A small multi-label audio tagger, trained from scratch: depths [3, 3, 3], soap at rate 0.0029.
Rows from block 4 of a small multi-label audio tagger, named by matrix and row number. Rows with one number belong to one neuron. Each number is 500 + 50 x the weight over its row's rms, rounded and kept within 0 to 999. All counts start at 0. Numbers have three digits each.
After each neuron's rows are labels from the 100 clips, of 14976, where the neuron reaches its largest size: "top examples" is what is common among them; "peak in band" is the frequency band that holds the peak. Only what is clearly more common there than usual is listed. The data: single notes of musical instruments (NSynth).
# gate: MLP gate (model.blocks.4.mlp.gate.weight, 384x128), inputs 0-127
# fc1: MLP up (model.blocks.4.mlp.fc1.weight, 384x128), inputs 0-127
# fc2: MLP down (model.blocks.4.mlp.fc2.weight, 128x384, transposed), outputs 0-127

gate.111:452479486430466534575448599491471463573533563464495540508473418502534517492374551516399463440494427481516505450534545537610570424550537529490533558437432603582520528485504440443532536386503522553519526456462371509473549493563518478558412500418509553526451462491496523493519449483504654482484516460522483458475518567542470469454553452545461540461462508495521530497506571592450531545557
fc1.111:551463515455495521462373443492446483522473512565415601510430458492549515518406545433511423547500505556566414521567562528531513495480577615538552571504479504505455488516414443514576481500563487463435445420442532435520572502526547458548432495545559576555493487548424505516583530532456459482583492529527509426408534592476409523593546451549482548508509475528457408561491471511540488494513
fc2.111:500447481516524426470453445574463550489462491488550537521557549569615637481484441553533518488481492537428490420650510512469452580497589478495488471454426514508496464515423445459473473490523411396454473476405434513462387479517472376598458547522484578548492435587498518485516533454499418547477432509509516538459485484422522495452480468540488446525417493451523547540552531540494526544505
top examples: octave 2; pitch class A; note: A2
peak in band: 0 to 250 Hz

gate.46:488528578460509493505599596516427552565497439450441511446573456493539538581507400545476430524514540497459524475583538506553516473454425495587509496490518542421460493524422481432514524510506498449508540507573574446476473584502550490498447550482444603510573545477411486466504547557518390561455533427532439521480410558458476537624523534530474464426541605444546512475471553574467535569512
fc1.46:509462401515463504488555560570516573535439457484360485448539485510462568396558543507471492548465505513360489457448528558532465585464522450532548555484460471516529509462454469490560503476417487594465572493583600503450457537493550451548506506548514576472551452536529477567476473606483451455503588558541444538544376565496423507503514552507566463444529443479545457527476560563566486537496
fc2.46:522487538539482570498500542553451555513572524427440457450567428444497543460547383510504408501515423458481485531521424553547491453523533518475497559485525508469522387453559398462543499494425419507495427450494467509471463506582551530528494447492506502470488464492453517443603552536518505527458524468479525520471543538407469491628429560538500595481511511434549494485425467506702529457435
top examples: pitch class F; octave 2; note: F2
peak in band: 250 to 500 Hz

gate.62:510473586415483488532537549422458402472467470647503407488504470491423571470551522426503577535486393530425533487455542554570464510522490525520577484465461571544402475461461610554497432540535488552516555549595480503568482489514471569601573562535482443555539444505517511495490456486507542535558534534541523483524533539514491579523466404496358517516486534547499535511447561520477506574469
fc1.62:590448528465587443505436469537583485464522538449545544422562552482526404545515474559535499554454580506466506506508454530537574458489387572399452482521541496547438496537546497415504507481508638588523522504430552517560475512512411508422577579518534490475494567516416494405590562558513466504470563514451548584479444499534476548497437479469520504456461536393512433535536467555500500528559
fc2.62:497503412565472477497528554508457471426529432474546515526649456507511472488409549494462435420421527434506411429573461448561511515523505521377519433453435479467506449501517552521500427550540552556621391459553480544595482550366525530522492543500465512464480406412517493471418474474540538477559535528528431450477520449447490455524513470441451541469499546480510457458500487493552527582532
top examples: octave 2; brass
peak in band: 250 to 500 Hz

gate.38:532370413548531522428454536486417539442519530479455469493473370488426491519498516492498498500418549481497459539525446512533484486519394453556527427508529479452370445581556476619495499463500535530508549411483427463615505583523471427552402522451476403503514413496500617529533455511557548471543486592560540496522558531486525594491518498510484500563451472497475513524495463451455522516545
fc1.38:469599448420528523490535421560426489538509559516527523464520526487493526519493475527528508559444459482452456476599544523548504545444455460425513569457456492510439486562491413509524478490507464444505515492477563436409602393516424564585552450533419515463473536515564533456545448555481531553554592464522547543494519487551514434491570475465587380497511546581508554450524546583411585521608
fc2.38:464449470603554561536554528584494467563523513452405443463497435467455440467452435581568519518518545462543471536476537555522416496452585526414405516469457511490498501565566496504455487687457546492462489547522508450559509560500497505539509508488529441565563518536495641490522621531538507535529559533491474551522451411545488419459511480489500403451506454445501557457411478464500455507484
top examples: keyboard; octave 3; mallet
peak in band: 250 to 500 Hz

gate.146:472607450527479496525509438569459461449539521534510492565522574467581437537521478493521555490503490503511492450440514446507555560589504488496422535481542575609533483408472515480563440468539454407538540414499448548445457569542391578467416481471527533549561521531507533476622545601495376481522492493481483485483427488477536536561532484418468565609475514513492567542500537412465468564569
fc1.146:509569489540472409614484499484495461475511605471509490502543547492564481485538419547499575425531557455488474580464529551478477516501534497483479504466515492413445498447487484438549547483391548439458535543391582509558450484519458494548480449404600599481473598612522455413543547516388516445537467531573455522516584456427539541527553453536466500446412491512526418552508553521495482533484
fc2.146:470557539480588489461485532452480509453412440487537490550571490431467492487533493502348589510573480524454459442477454541511462435498521522455450423492555524473545415497498538434478552473504533478527580548516528449524540551511341516420452517460425479475385461509491507548540436518459570396537511462504567496622552498505591440454495501528470535480381528469536548441500456520515517580556
top examples: electronic; organ; octave 4
peak in band: 0 to 250 Hz

gate.189:416537533478539480531542535554459524521594495475513527542487479479500509514469544534478393449484479453443524628529429549550507502516544491444557549449503476446505458500502424541547330502481500529420503503659474501488473445627444462515543424475480493454553468483529471406445553532518526489549517578526516440604516415458489523518422459512565507441545509412450535386490527558491479456509
fc1.189:463407531497460559454443423492428464548419547499472515525537604469558499537442490489402579465484530548503481467546438485502529507507506445523427526533477495598522510507519497444480544506588553483465463475430591498476474546510429467537478530544486494521477593501459653517429526440563489512485532439509475586533601579470612403484509529497546430447579493512465376495513540451494534515610
fc2.189:425414518599508536503534575402415563398426517448462495477496509522461535460451445475549553538407509552526546461507530504456494443571545482510467443458436499453569537496435524452446426489624523639455541453498529463496501541504469501477487463525511501511461472511492590550469567600474517568511462511512471494495440448366524524480505487549556410474566574555504374544463459528546488557508
top examples: octave 2
peak in band: 4000 to 8000 Hz

gate.132:465570522493534494558606547480397463560528461664540456615504513454517443456537437559496528459480489486580475396529487491506437463416515490472496470475569585410471560501550534417514503502488531452571561494449507498544476540534515518574506547473436475462480531487492482514460377599550470407473478482536579480594420582429467440510457532503509537485520607493487484445529459457457510476492
fc1.132:385560457467486544583518517538566497515494535593601473607523480420446524517511553451433541531550564464478532492506485502514483514476503575390577429449543553472526557457377562465462413425412541419476500490494457429481457522498548466531534523441519547466490522609544492472494544549565520507450438547619476478517443456543485385524509550453494523424553545453527501464495533427452511485541
fc2.132:461471527435522536437507533494468406501520491404440354383482620507514462511495503498475416541553449572451543507494491449503478590475521504504510422515401547493550459453430563448492412600535493552504498414594487521484535516478454509488471413556552484460526569497485444504464357529412487547476550500461527457450580546508580538480474478503512498504458421525411468434457499551530464502501
top examples: pitch class F; octave 2; octave 1; pitch class F#
peak in band: 0 to 250 Hz

gate.335:512469563524517543510453573530445533480421479419553497566485515486559532433480562551421554447515562426628398500502482530522511445471540477488545556476506563572499513444494520481427532502512510489549541415529564530447445508426468514573461565463462452584460509566408460488413416552467550512513461532483517497574541488525575492431473366554490434462632541516452486484488503536466621530518
fc1.335:560510479406463539445486499544483532549570374410465560523479438476616488500497509532497517486532515509513502476477510423529444517429495457451481581531505486469489492578353477512496495532516497452457462501438553537481480448437516531432508551514392609513511499474557448438507603480454466499451526560493441589456578433517412534476460578479528508553588571489562480588618447455471539489557
fc2.335:501480498507506423534497631516509492542463495576515425473589592583441529452562513452566543574561551475491455505502426509476459520515590572531527501521467515565439555392515510383514500470495452533530496522505498542505529620503487471534467491542547595575559543608406479477480478479450551473463530511540430499431525546460481587504447607500513589521499528564455569490527500574411531439545
top examples: octave 1; pitch class G; note: G#1; note: G1
peak in band: 0 to 250 Hz

gate.314:562463524532541549479471557582518459484436452490532454534534465517518362510464557540451402676434488547542526475640499568495407546486530457501460427579548544581532528522583466434498512500487484534557496496457582513520420430457495433509480509427475462497459468554424456488516437497489490560478579536518557488561538477572503461508520459406490480490539505395450561441422479505490498533499
fc1.314:477581478470409485475521489582497599544497412520517536454390514447505425491395505473480555481401383407562544515497464527491543472545536509566587534504508506513513451564478464518462443519420452478538504500507607452532482550405484421493605455543570496512538610420449468457560587472566414479485432453484564490447487496507534547519531481512460468523499536536530438491506541619475485532519
fc2.314:450510557514463539571558507490550534509506480437518573562496512548330472473486525498541426422510530500429468511512535545462415475501536543527529458540476554401591529461502470628535470467517529453525544444427492424508490461403443413513471427463450567497578569412552449566500480536528474531530595513460458554494461485379538518561504420573498515514562487474526553440520548578443467517479
top examples: keyboard; octave 0
peak in band: 0 to 250 Hz

gate.168:595456496539554513448548538543436450566464491506543532544425503471514511464489581462469437596463469431521465498514433501455555438471558574424472463483478487515468475503449440477540435513404486591554406513495495478480455472529428543654389520429477533564476546463496496486478415575495472545444449568466567549433553545395482393469462530541575498528521540470466564478511486455591512549481
fc1.168:560473502505495471468459511523517467547505409468443492535465470429509544482552584404442435594471476457486457493569425449498534606552608566436401547528419456610547537569542465459478490488485483559519521538451481445467508451602454566549476484522518508519495524456464501402506518499529561452518529535507555479482512479504549427627450522553541469584414467491509386467535461445552400439508
fc2.168:540492549345427548524329464532441454548522505420486416528476526454502560539521513508489425567471522570526484594578450543569490522438439587469485486467507530476504563502501539433465466504531487502468427521511464499472482481547509554547524471541517486510473563494422498436544502475493545498607539418562549478408554504348509546602549478533558476474430458460461495432537520460487537519442
top examples: octave 2; pitch class G; note: G2
peak in band: 250 to 500 Hz

gate.351:450432478387477483451473470439518496453543452495540508581451474473584455482480572507488442498504513537594416555538377563515537521506490577578559433450541516495556499510528561498558536576488505454496509523554367491460557502515435440453510486585478468460522528410488463533437570551527465547488526485517448486540437477474473550420495522580512406490510505568450344550557446569448453530439
fc1.351:443502443489503440511487442465497508406587555501606508558506459523513482536470584522521444473512505512527500478468377516480443542567494518560539487394474463483576490493550506517577499588549453457491546483573404478448596519588465537422508507604484472561510459486488477513391466500499526541433444557542447466550428455412479623442523466536471558492472440523462403532501502604431441507547
fc2.351:532478464485513574563494478518433486523572501478528456551573506482489433500546444420558520525498519487537446463552445524484514493495480551519571456472623553575512454583515418512445547589536563484435545471459424567472472445482481535357456475556652507503548520478483530580478605494453484430456476483586499416496552531540476527481617468530621483560452437500482502517469539435485499564487
top examples: mallet; octave 7; pitch class G#; note: G#7
peak in band: 2000 to 4000 Hz

gate.110:447411427505589573485517490552393463544536561406446429539464464483495548520475437533492577422575440536550463472435518467491567628455469512474537482466459509440472510434496528545467476465467487463522501519475530453560547530474475546488542503369507513433493555490530518561457572465540502518416578507480567627608507460529486621473511486567513453434489507504611431441512525448538510511472
fc1.110:614484481485552514647521550524524464492530551551577373520512524573450448516406517451436490508441497557430513426432494475500487426572535474497474551562582460504444536500508540487513475455595494527576431482480442519542461459546402488563507395589575398489458510483457422487473491512506509516510520459526491471488601491509449492526576469532438489561566530461422574552484535519586434492515
fc2.110:372547575564517469392589441472483488518531497509472544504538437433542607535498478494401441506534452476491539524473439531479503557552523429521473538460392499576502423515520427569508535506431450467529506471557473442478501494470572479462483522390455441484425484483473446430513538531517473522537524452459575478497525440519539555494557510514513495403561489590572444401478451429592548460386
top examples: mallet; octave 6; pitch class A
peak in band: 2000 to 4000 Hz

gate.326:440500490513539427493526521481523517524421463588389468608635482472430549486524473480567504527513560557431416469518569478472494425471499492476461464487510602499465547482506464589568485452420553514430578401435531500487451525391521520565492483516489602394624439494553519541461512528578471572516446488497449483499457550494477516550498510475536478449517502580520519554494423531467578533430
fc1.326:456490537464523427573428445501496458436525513562499545565454497494572479531523500615458570469542400482471552575413474510460615599451548563463612584557532411585451484463495513553544462437463554511491573552453508483430450510497553498549611476495535505509468533471451583509513498572583581477519454509425458446451579508471503552524503511481389490452469529526469529546461482432486542510455
fc2.326:557484554466508503517567558577604569491546462443523507484476524572547454532455500533466499500489478526535525499452435579512503419599560503528402380520575432603522525505514575508434479542499549412436420503566530480573574428494575470622556497448443495499502514557558458492454461576495392470442527494448434524523463496531515481437575474506495505514505524489546532489417538410407518565476
top examples: mallet; pitch class C; pitch class: B; note: B3
peak in band: 250 to 500 Hz

gate.116:577490545419465430458510518566452543465594551477451565524449477481536493515537450492515523572558487540514464428463481502455465564588502569468501441544526543509419511506526555501553508610426530562529549482498427464488523466449509607554439444555558478496491420521405551448510567455549536566486579565492606424426463534443461378546440489478431438455486510457502513504388483445520490507424
fc1.116:430488532592488497474558446529513384558482449525488541490480497394542518486590527496545520524522482467495442479560526423594457525534566403477521523439474588482549484518468509592487570492589569505500451502526553615436588416546565610486545465503492527455499508527513503569433607510565519497437477421508510534594534487577472485504452464496449467456588481467525459491541520634537514476457
fc2.116:459456646499497596490467570443526485572498435382516477510470492514487500498479518525581485479557513501516446559530488486449495451471512418547480584406557469472469521529450515386575530496521538527406463499413592559519507515492517478466542463543436493535454480475449457519563586474537593536456596502423471561551522465411468449496454561537456485580389458544491509519464449575573539571537
top examples: electronic; octave 6; keyboard; octave 7
peak in band: 0 to 250 Hz

gate.104:528494533417505478383516522554470538465466446408469513482446466432531438419590457500432517455507426561515451508527572459538467545545494507404494494527424479502529523495477559473421477490461511584638535449531495526530485510497422493483507417548556455588493451503441482578517509486521522457527593550531465456581432547503389551454442579553546497487549448466532465550553427529549473422380
fc1.104:592514621380531517447462563533531516506554526504549464434499506429431505512498540507491467498469595487442446567423423553504575431496442589451422511543464455487338539464455514487440509501427486518490506557545485460558519490520500585506501461572539452659462454542384428463534452484478472514548499385518513446477504468496485509496558494545522513476484519450471466512438474440524460440544
fc2.104:478527539469558554482419529581468526456497500637478444518538465447440509531577556506475475446531493441471534512455516505474449492282492517481491475485484519456514498562527547475518522568423458574460517584434539473498514518600465470478536423489500498440436392525465496447479422508394484578477487579480559450465470482473490511521585516514468473475454486496461526554544486480519640620490
top examples: pitch class F; octave 6; pitch class: A#; note: F7
peak in band: 2000 to 4000 Hz

gate.153:509497602461538437496478486499527540398538511473518462507535560448495520506503581521511477560582517505615458494479504501477541558512467423425540531549430495507404488498476480475413529542532623521455555432464445418547606470489534409508644519415531461508479543528522497600412521434500412619524470507481524522513520465435537526556532564525524532533497447546472524522446583484590495542570
fc1.153:497521471410465519430438529519454470648492507488543460607537456424504418444515464462463452474470453415401503454525579427476504450489431537615380477467539478510502542511462517495588481494387436520546556466518529539439515516502382525513475505584533531509533491500506460486541498470575565515520532479523428502473530494604563518462522389400453495487462581455537508490543436524487531472439
fc2.153:475393412631540483592483607558508462560466515521500563541427506503533497543491462475444538475490552537470475491531504460485538495509503496565497447479571529467510457529432475568566542460513449500510484559413530543556542532570523542507513545585488467495462502597520508474441515471455574382519461464381469538475502504496457430526374481544538523417466533410524540594498404546494393560551
top examples: mallet; octave 5
peak in band: 0 to 250 Hz

gate.124:533504481517531494499479511501419577441515463567511441562555481519500532594422547505449613568510532521455456445534488508554435558543496549489401556537517489466523551480612379530551562468516465463456556511498560512574453402441517499581440512382578546500535546548522484458494445444445503553455528429495449590436509470512550537543498621485513429483469473546472464407545574519440481446533
fc1.124:460477517484432568571539536451509522518494498472480464488420516524519420389550484552560493468495520511599503515492466549459452419429480481470655479501477504537466515522451632455422543523487539597450445482504518424381538591507531475452573513593442482493392453543501539491440643461530499509482479565474509576484515434496483545454469492550454462395472531512481572538460524497524539454528
fc2.124:511509568599571534460449464534435451503554506481391490536439550467514446469477464549507519516563495546511555498504483519565480414518504473573476559537503457561457489496491501575427490516459481446593489519553384483444554441494521458541449456540495517523460551453498437548605431504469477488456455525559542473564429487549504548594502499546492432610459553538504558484440514701535527586560
top examples: electronic; octave 5; instrument family: keyboard; organ
peak in band: 0 to 250 Hz

gate.285:550465526509495495503538522447520464503470504482567516448471499385486503462517544557574542467559557482492488546534544566504488480492439560472492495526475422545501566483503496456465544484496524486487564516487514410501409475423541621526559509435490464486616469518591547428450461537381498484533523340513553452541603574509494558559465489484511504543519432394428435449449563486487568581616
fc1.285:478537510472496459403547418522477575554531489565563538481527483474499515517428473468488455577436493455503513572455431454554452491523521443481502510555479503577432431568495465390419410399542521489536498387452545551543506579496467578433413478533592471534414410516507432484595516577502513445556462474505397567464524526531474477441511552459502469475456427452513481468391521511510564500447
fc2.285:501506511501484519512524474443539634496522449502495445523503531482491445550516443563494608605465459532484433578582528482507532554482543584469464423537501543462495461543602462465497520546459473469559487469475560572446434478483510497487489571472527561547489371459509535402455586551559501590597629482466445503500520515423564471411489454454561517527513453507512440442524359529519520456485
top examples: electronic; bass; octave 1
peak in band: 0 to 250 Hz

gate.297:432509465435522565410607505376520561571438459508532582525473478522495563583539531489530461550530521468460569500560514519605425399462536474430543430504431512535428495542559500553490554498461428432521541475542563416554545558496499526580483527475482567455494495489458551516464530449413499438473524533493548409566474559474477498459555505475506440500485531431544462498502461652500449437578
fc1.297:548574533517485455438519545478522480459477338465544405495448476375484515524438596460544560488477636484489574510512504500585424508579480484482497502520522488434461509502552513495450471390528493441514570459590490467517515594471513516572499506578531558471581540558492516492508523472439571444511559449547451459563397445574459488491505504434537543462472547574528511486495489507575444431418
fc2.297:540497542449521515503536522535450452484507528550474460551496480528440482465489605453459479518531369598474549558591602442426548548463573567459469516494551498506510469505479536416454376484597448460485495510549493490480524514467506442452414389556509515504445468525449450481452460554511393438477471570536536456506550475515414488622447528463466549565519432495493495428492474522453575601572
top examples: pitch class C; octave 3; note: C3
peak in band: 250 to 500 Hz

gate.171:494409520499537493510591555500517583470516430458520444563491488507598510427453586541441524498601524582473558511500464529486497497409504509472489570562532418514446441500500452511388500591481489530463456497513366484561456542571532481505587490482487504476474453522459440448464565574533455565393566532551460585522393538521571446518577407550454464481445504500413524449479463484506528493540
fc1.171:457563539464556610500581480433522474412443443477465558491524605542540522586473545513492499520556528458440487512515447507591576569542458535488599552493472479440439577566543518435428461430472490475465416527421551497553530443504461484517494448486504523440504468552574497575486528472533441381416526523562471445482565373501480495566555559603533521541441468567513508434504456492544462518509
fc2.171:583525474539493537463533513463573441480563519456581527485508641464548435431443518479547455513509443516520447519507562412462439501423529447466477486539501539573460492493504451422520470561492508518576395482651491451428475544501427569484415526465457475476494605421521550503457564501464513551482526560477601589543465457511523585566511515464518442543547483481448462490539502547569562610496
top examples: mallet; octave 7
peak in band: 0 to 250 Hz

gate.39:564448413411533395482469514519506488460487489456565505539541555550579516526464518452446510636564436431456510440542565403598492460462486487508463581513563469457580389505498438594521552483571565442504481494516378438479523481535554410496462509498548549484484453468485461506462450515417478473517505547445413565520479534496455484520515537459496543467550445502535453556618596501516444514506
fc1.39:445451425420448515492445485529581460482444457566516504516536462536531491465460528430458543599541485515463545487445570500543420487447438541535490558497529497455571511399496473586512540463593570489490487405429482459547610518445512440495476406551500486539487430592517449537524477382488465515510527524504397491505537599590431529536492465447496499601410494402509517524538550548494408491507
fc2.39:619514385447462534424453553457525497452397481569458532522520425444411516464472517501506539473493484533461572501543558463451572392437495457442520560466593568393488508488549459544461494532634422506469578495495525532473441455491438529380442500422523552554514565581553519509537541453483463449547454467552517500530481467486513520510550516457548566559455572553496557487480542420469484466494
top examples: octave 2
peak in band: 0 to 250 Hz

gate.166:567482573467445469531598462470510554521506411508482588479555541533434501505458384486474457417470550529514586465446460427482463550563535505500486558506552470466437412507421571587460425498373425546570429439526537478487543522513502488463501497436548529535522486466570590463510469512389605499465493586495492480477452417440424484511551527445520498543457510596507507461477463594465549506488
fc1.166:449516442465536516618526530457527465489627581499512357452489484405522528540508501533544422539535513423516482585553440576566473579482479464503456573546424408467525502510567549460526492502535520421503545413620474515448407523398484472480462532507534536508486483585516513506563477526528436450446562502511545464438459525486452480445440595502465436416545515458564511491482481539421488536517
fc2.166:441553446507493444528482560565530519563529520468476526546505508533466461379561567449474548518415453630507408461490464389569452593419585456512552503509558551559530549496453488467566457476438540388513490433527497522509564488515516478487512516488499517484505540479367457510553524526400505467509524560477455451415453573537522413554499509403413466395529451510481481508480531521492553513421
top examples: pitch class C; octave 4; note: C4; organ
peak in band: 250 to 500 Hz

gate.233:563536499548505471472552527509496486399500402525478513584440565545454531452509490401454467602424452462492493482427365483532513441478491506508446557533544565536403505486528590547468404495585438590515407613462573490604501410540547474546466487571479466461484499525504408473519515544404482471543556498585518563523525428454493566484466436519490539480477543478471552501466471509543531512490
fc1.233:457491510633469580452583487479528409430512524508496534466470510442511491515490580568562555594526584528480484530484499495470572489548504480509444522475510596459500558555487522445544532383401516543478518449488522482488469470469465547473587519374549380439522511521437489463476580510507467476417501568534513499402463518549520595527491465497457543526514517472459439641478443447481421559437
fc2.233:549449467564409495571482433541331501556595497480515446569458492530536542414507537524487499583574430516546448503509524523524496562351447584527513504523479603475618536472516490553531479516488470489396456491548481477484538459525559507426497520489463511493450450528523411617472535436564496475600487523491433487509549544496503438545512455488444488504526507495532453545571408470574498453479
top examples: octave 2; pitch class D; guitar; octave 6
peak in band: 2000 to 4000 Hz

gate.382:561532445457506459566550425455462569487464368422532506415538481460503510481590575552479501567565539422500447524442475474505556497582473567492430503416517537442479466504379452488441508574446427566542565531521453569429388585555440637485508522437499427455535526442492442497521547555491464567505452464481424441537519456472526504510490538448542485450532497530501533545485464509485548549536
fc1.382:414527407509474465578552456491539505513414455522534494451538499462522494554445575563485508507480586474549465578452518473435450366527549518430495470483593540484615496445484381536485524605447444446506520448441502491418496513531515611472511569436466491487513547520531382520487528537497441540439469486523377519524553460537540538508573513464536496543459422530448489521561436549450540554563
fc2.382:454405530538540519417525554512582529465477385539553574457489566525475463569559504488560455546449535560436416471444587497483485487544523503485476373489463491617555474502488518487416476478523533482520516550500506473488491624485518522538548452512558541508492520556547591515440481563528346594364549503558440543546520439496529479499481503530410531471486478512503574486553544497483520588458
top examples: octave 1; pitch class E; note: E1; pitch class: D#
peak in band: 0 to 250 Hz

gate.99:543524464436405474507634536525474574459410437557420538414516575490615502563521485595468465550442569499495497502564516505519385550549462516496512543493598550434538419535476520472495549523482566580457483584500446456491571496494496531462522499440535477496496437526412537451478431519425519442562525464577478438591417498444445555563487472523478447521556476517530477458449409503475528542480
fc1.99:523492482512494456512469598530417501524456468476506430566428491520526491366575499445481526532513499550662523479476480412477525458578499459477472510536514593587480514497519544414465471492553550561443423494552524515466412527541474460571553564488506443456572526516613428578497478471540428485497502530439469458478498486505466451462512400561581543491397444537429472426486549596558489474491
fc2.99:545413520552441514490495480471428499504434567545446522487489467444559550503530555477448499479530533458579534555472516490370540462511490456528489468580473460538500491496586526388551470576591568538478457509473496494455530529488556489460475422499471417488441517516538421609535499551540397461565476475541458380487534474540518538491539550424624413548533540558485558571493507409563417430522
top examples: pitch class F; octave 6
peak in band: 1000 to 2000 Hz; 250 to 500 Hz

gate.371:451521444415563417496542466516515588471540487548456476455500454516507469424503480509512527477505524461487511569421494586546409573490512464509551544486459469441489458547473632487512579461517555404437517454570535426513505465488455530479475523420432532424436503503511507504529455565460561516506520446593503503536503463407413535503501483602519500406588573402567559523513393544552562402480
fc1.371:500509575459496512457519569518524547415507520504516428492548542568487487423543543501512641510445508555367497522536397575572504497552549513485481441589492541476507558424506546480563487562465545471487537499511508558531557562457491488535444488507570463494511401476525455476419536544617524527495548422551517423499458527456494543531545451574431543509522636397427504535554475460589526559525
fc2.371:465480399530579528506485568524494571506570510607385497442599463621513421509520461570434419506549507465480476545520504496498432605552495541504513486588548498461439455616546501532524498522562522493480535511507606566495590537559503516638508464571542532466433505488452534456528535495540574561515542512535493470536514565540538573485523535471511560458512495438554564534452439508573498571532
top examples: pitch class F; octave 6; note: F6; mallet
peak in band: 1000 to 2000 Hz

gate.57:586506612507494469503468482476490536527398442492599445482382518489436522480494488470626502495525485560473525480440470433559471566571553468574537393440525466408524516459571422577523542510546516510551421455576509509493501453492455419468500564539444514658534429500533493495475499505471533521473514451557427525460576478390517527582439500476530480488442527499472507515445554448498474588542
fc1.57:445571512562469471432447484551486463517479491436548476553418480580508563540510527532466527564530433458416454524482417516538405541503483540523542419411546513532518530459489450546517479507544602569617469435554509521555485513457482483514509523518440597606508489415461462605463515439458574545513468508486351502453528537477594580483559469534483463450450538486503553555510557514410539581501
fc2.57:486510527470479508525571524517510417489501433523574469455433523560549552497468501512538455446617511568503452507501511500393447418504487536496546452494468491500561467473477577515503458437479474517608420494551403589452502525561517475417519515617493505463538466634472465564515478466452531471505433425433505560547497437460513537512395538466589642589528450465492500612489455518505459499532
top examples: electronic; organ; octave 1
peak in band: 1000 to 2000 Hz

gate.122:450518576425479535461510551604436501583582441525527473478439515425472604455580516509573534466545482495543477597522450509509504522519434530571647474465506557555563455464597512484493466527466522527507442420487576503408512434600515490440467507483542444554523448405433480458499527592486513512517566511537523496504531552458612461468538411516564430492449501535445573463440519491517525510445
fc1.122:562568400499408526514514368533453443436547501479469489490537430566480477481510487451446495544505510525507520437501491510535498522512531378570487466494555597502468559381470423494505503531514509558502530658548470501457528499501494484436470403524498593484471532485401448417551535494475526537469400498437539468393503535487389572457519483524533437422524516544499433498556554476513413466516
fc2.122:498551468561486565612519530444562409527468477460559566427513548498487466454532580481494492558458420488550542475518421450485506539526514534510528443458629514574520453512528519521515486450549527506380446523490461505583510563538421601551451502581481482531561559453506472585424537485539550532405486624568558550528432544470510502540511490534555569550540510536580487540529428487463519473611
top examples: electronic; octave 1; organ
peak in band: 0 to 250 Hz

gate.75:534384544565466539518456538460480513465540505546547447474472472451493481477459496529537573509466543451453482447565426395570458461494551525506433491459472436524544509524503539446501518447483488467523546497456531428478457444510426471569578442571438495553387405586509505475526497530492466483566556385560410503469502432421550494467477392519508555559457482519478474476387570601462622537469
fc1.75:573491516534494555471482562466405545461454497478528467435504535450540545472557541472538473547527457497465423410573582428503489461435445505578425434555530534570527549516489567433509511481476513510543567432418549469545524535472506518458468585436517573547518518472519444460510544493514495597426464395475522514529473536462523468533483413456592516466436346481439469428466626549510600478522
fc2.75:516415478404482444512630488524521566552527450513586532561578449588448536500553472530486439534520507483404495464488580549442441478545587542480518537448567603436468530496501456475497468504499553367498547405499532483467428488517529460520572481440515611476517492473519537523551438481573587451501541518462485470504569500496547575469454537392572472514460505497501528461508546567406559417494
top examples: electronic; octave 2; organ; octave 1
peak in band: 0 to 250 Hz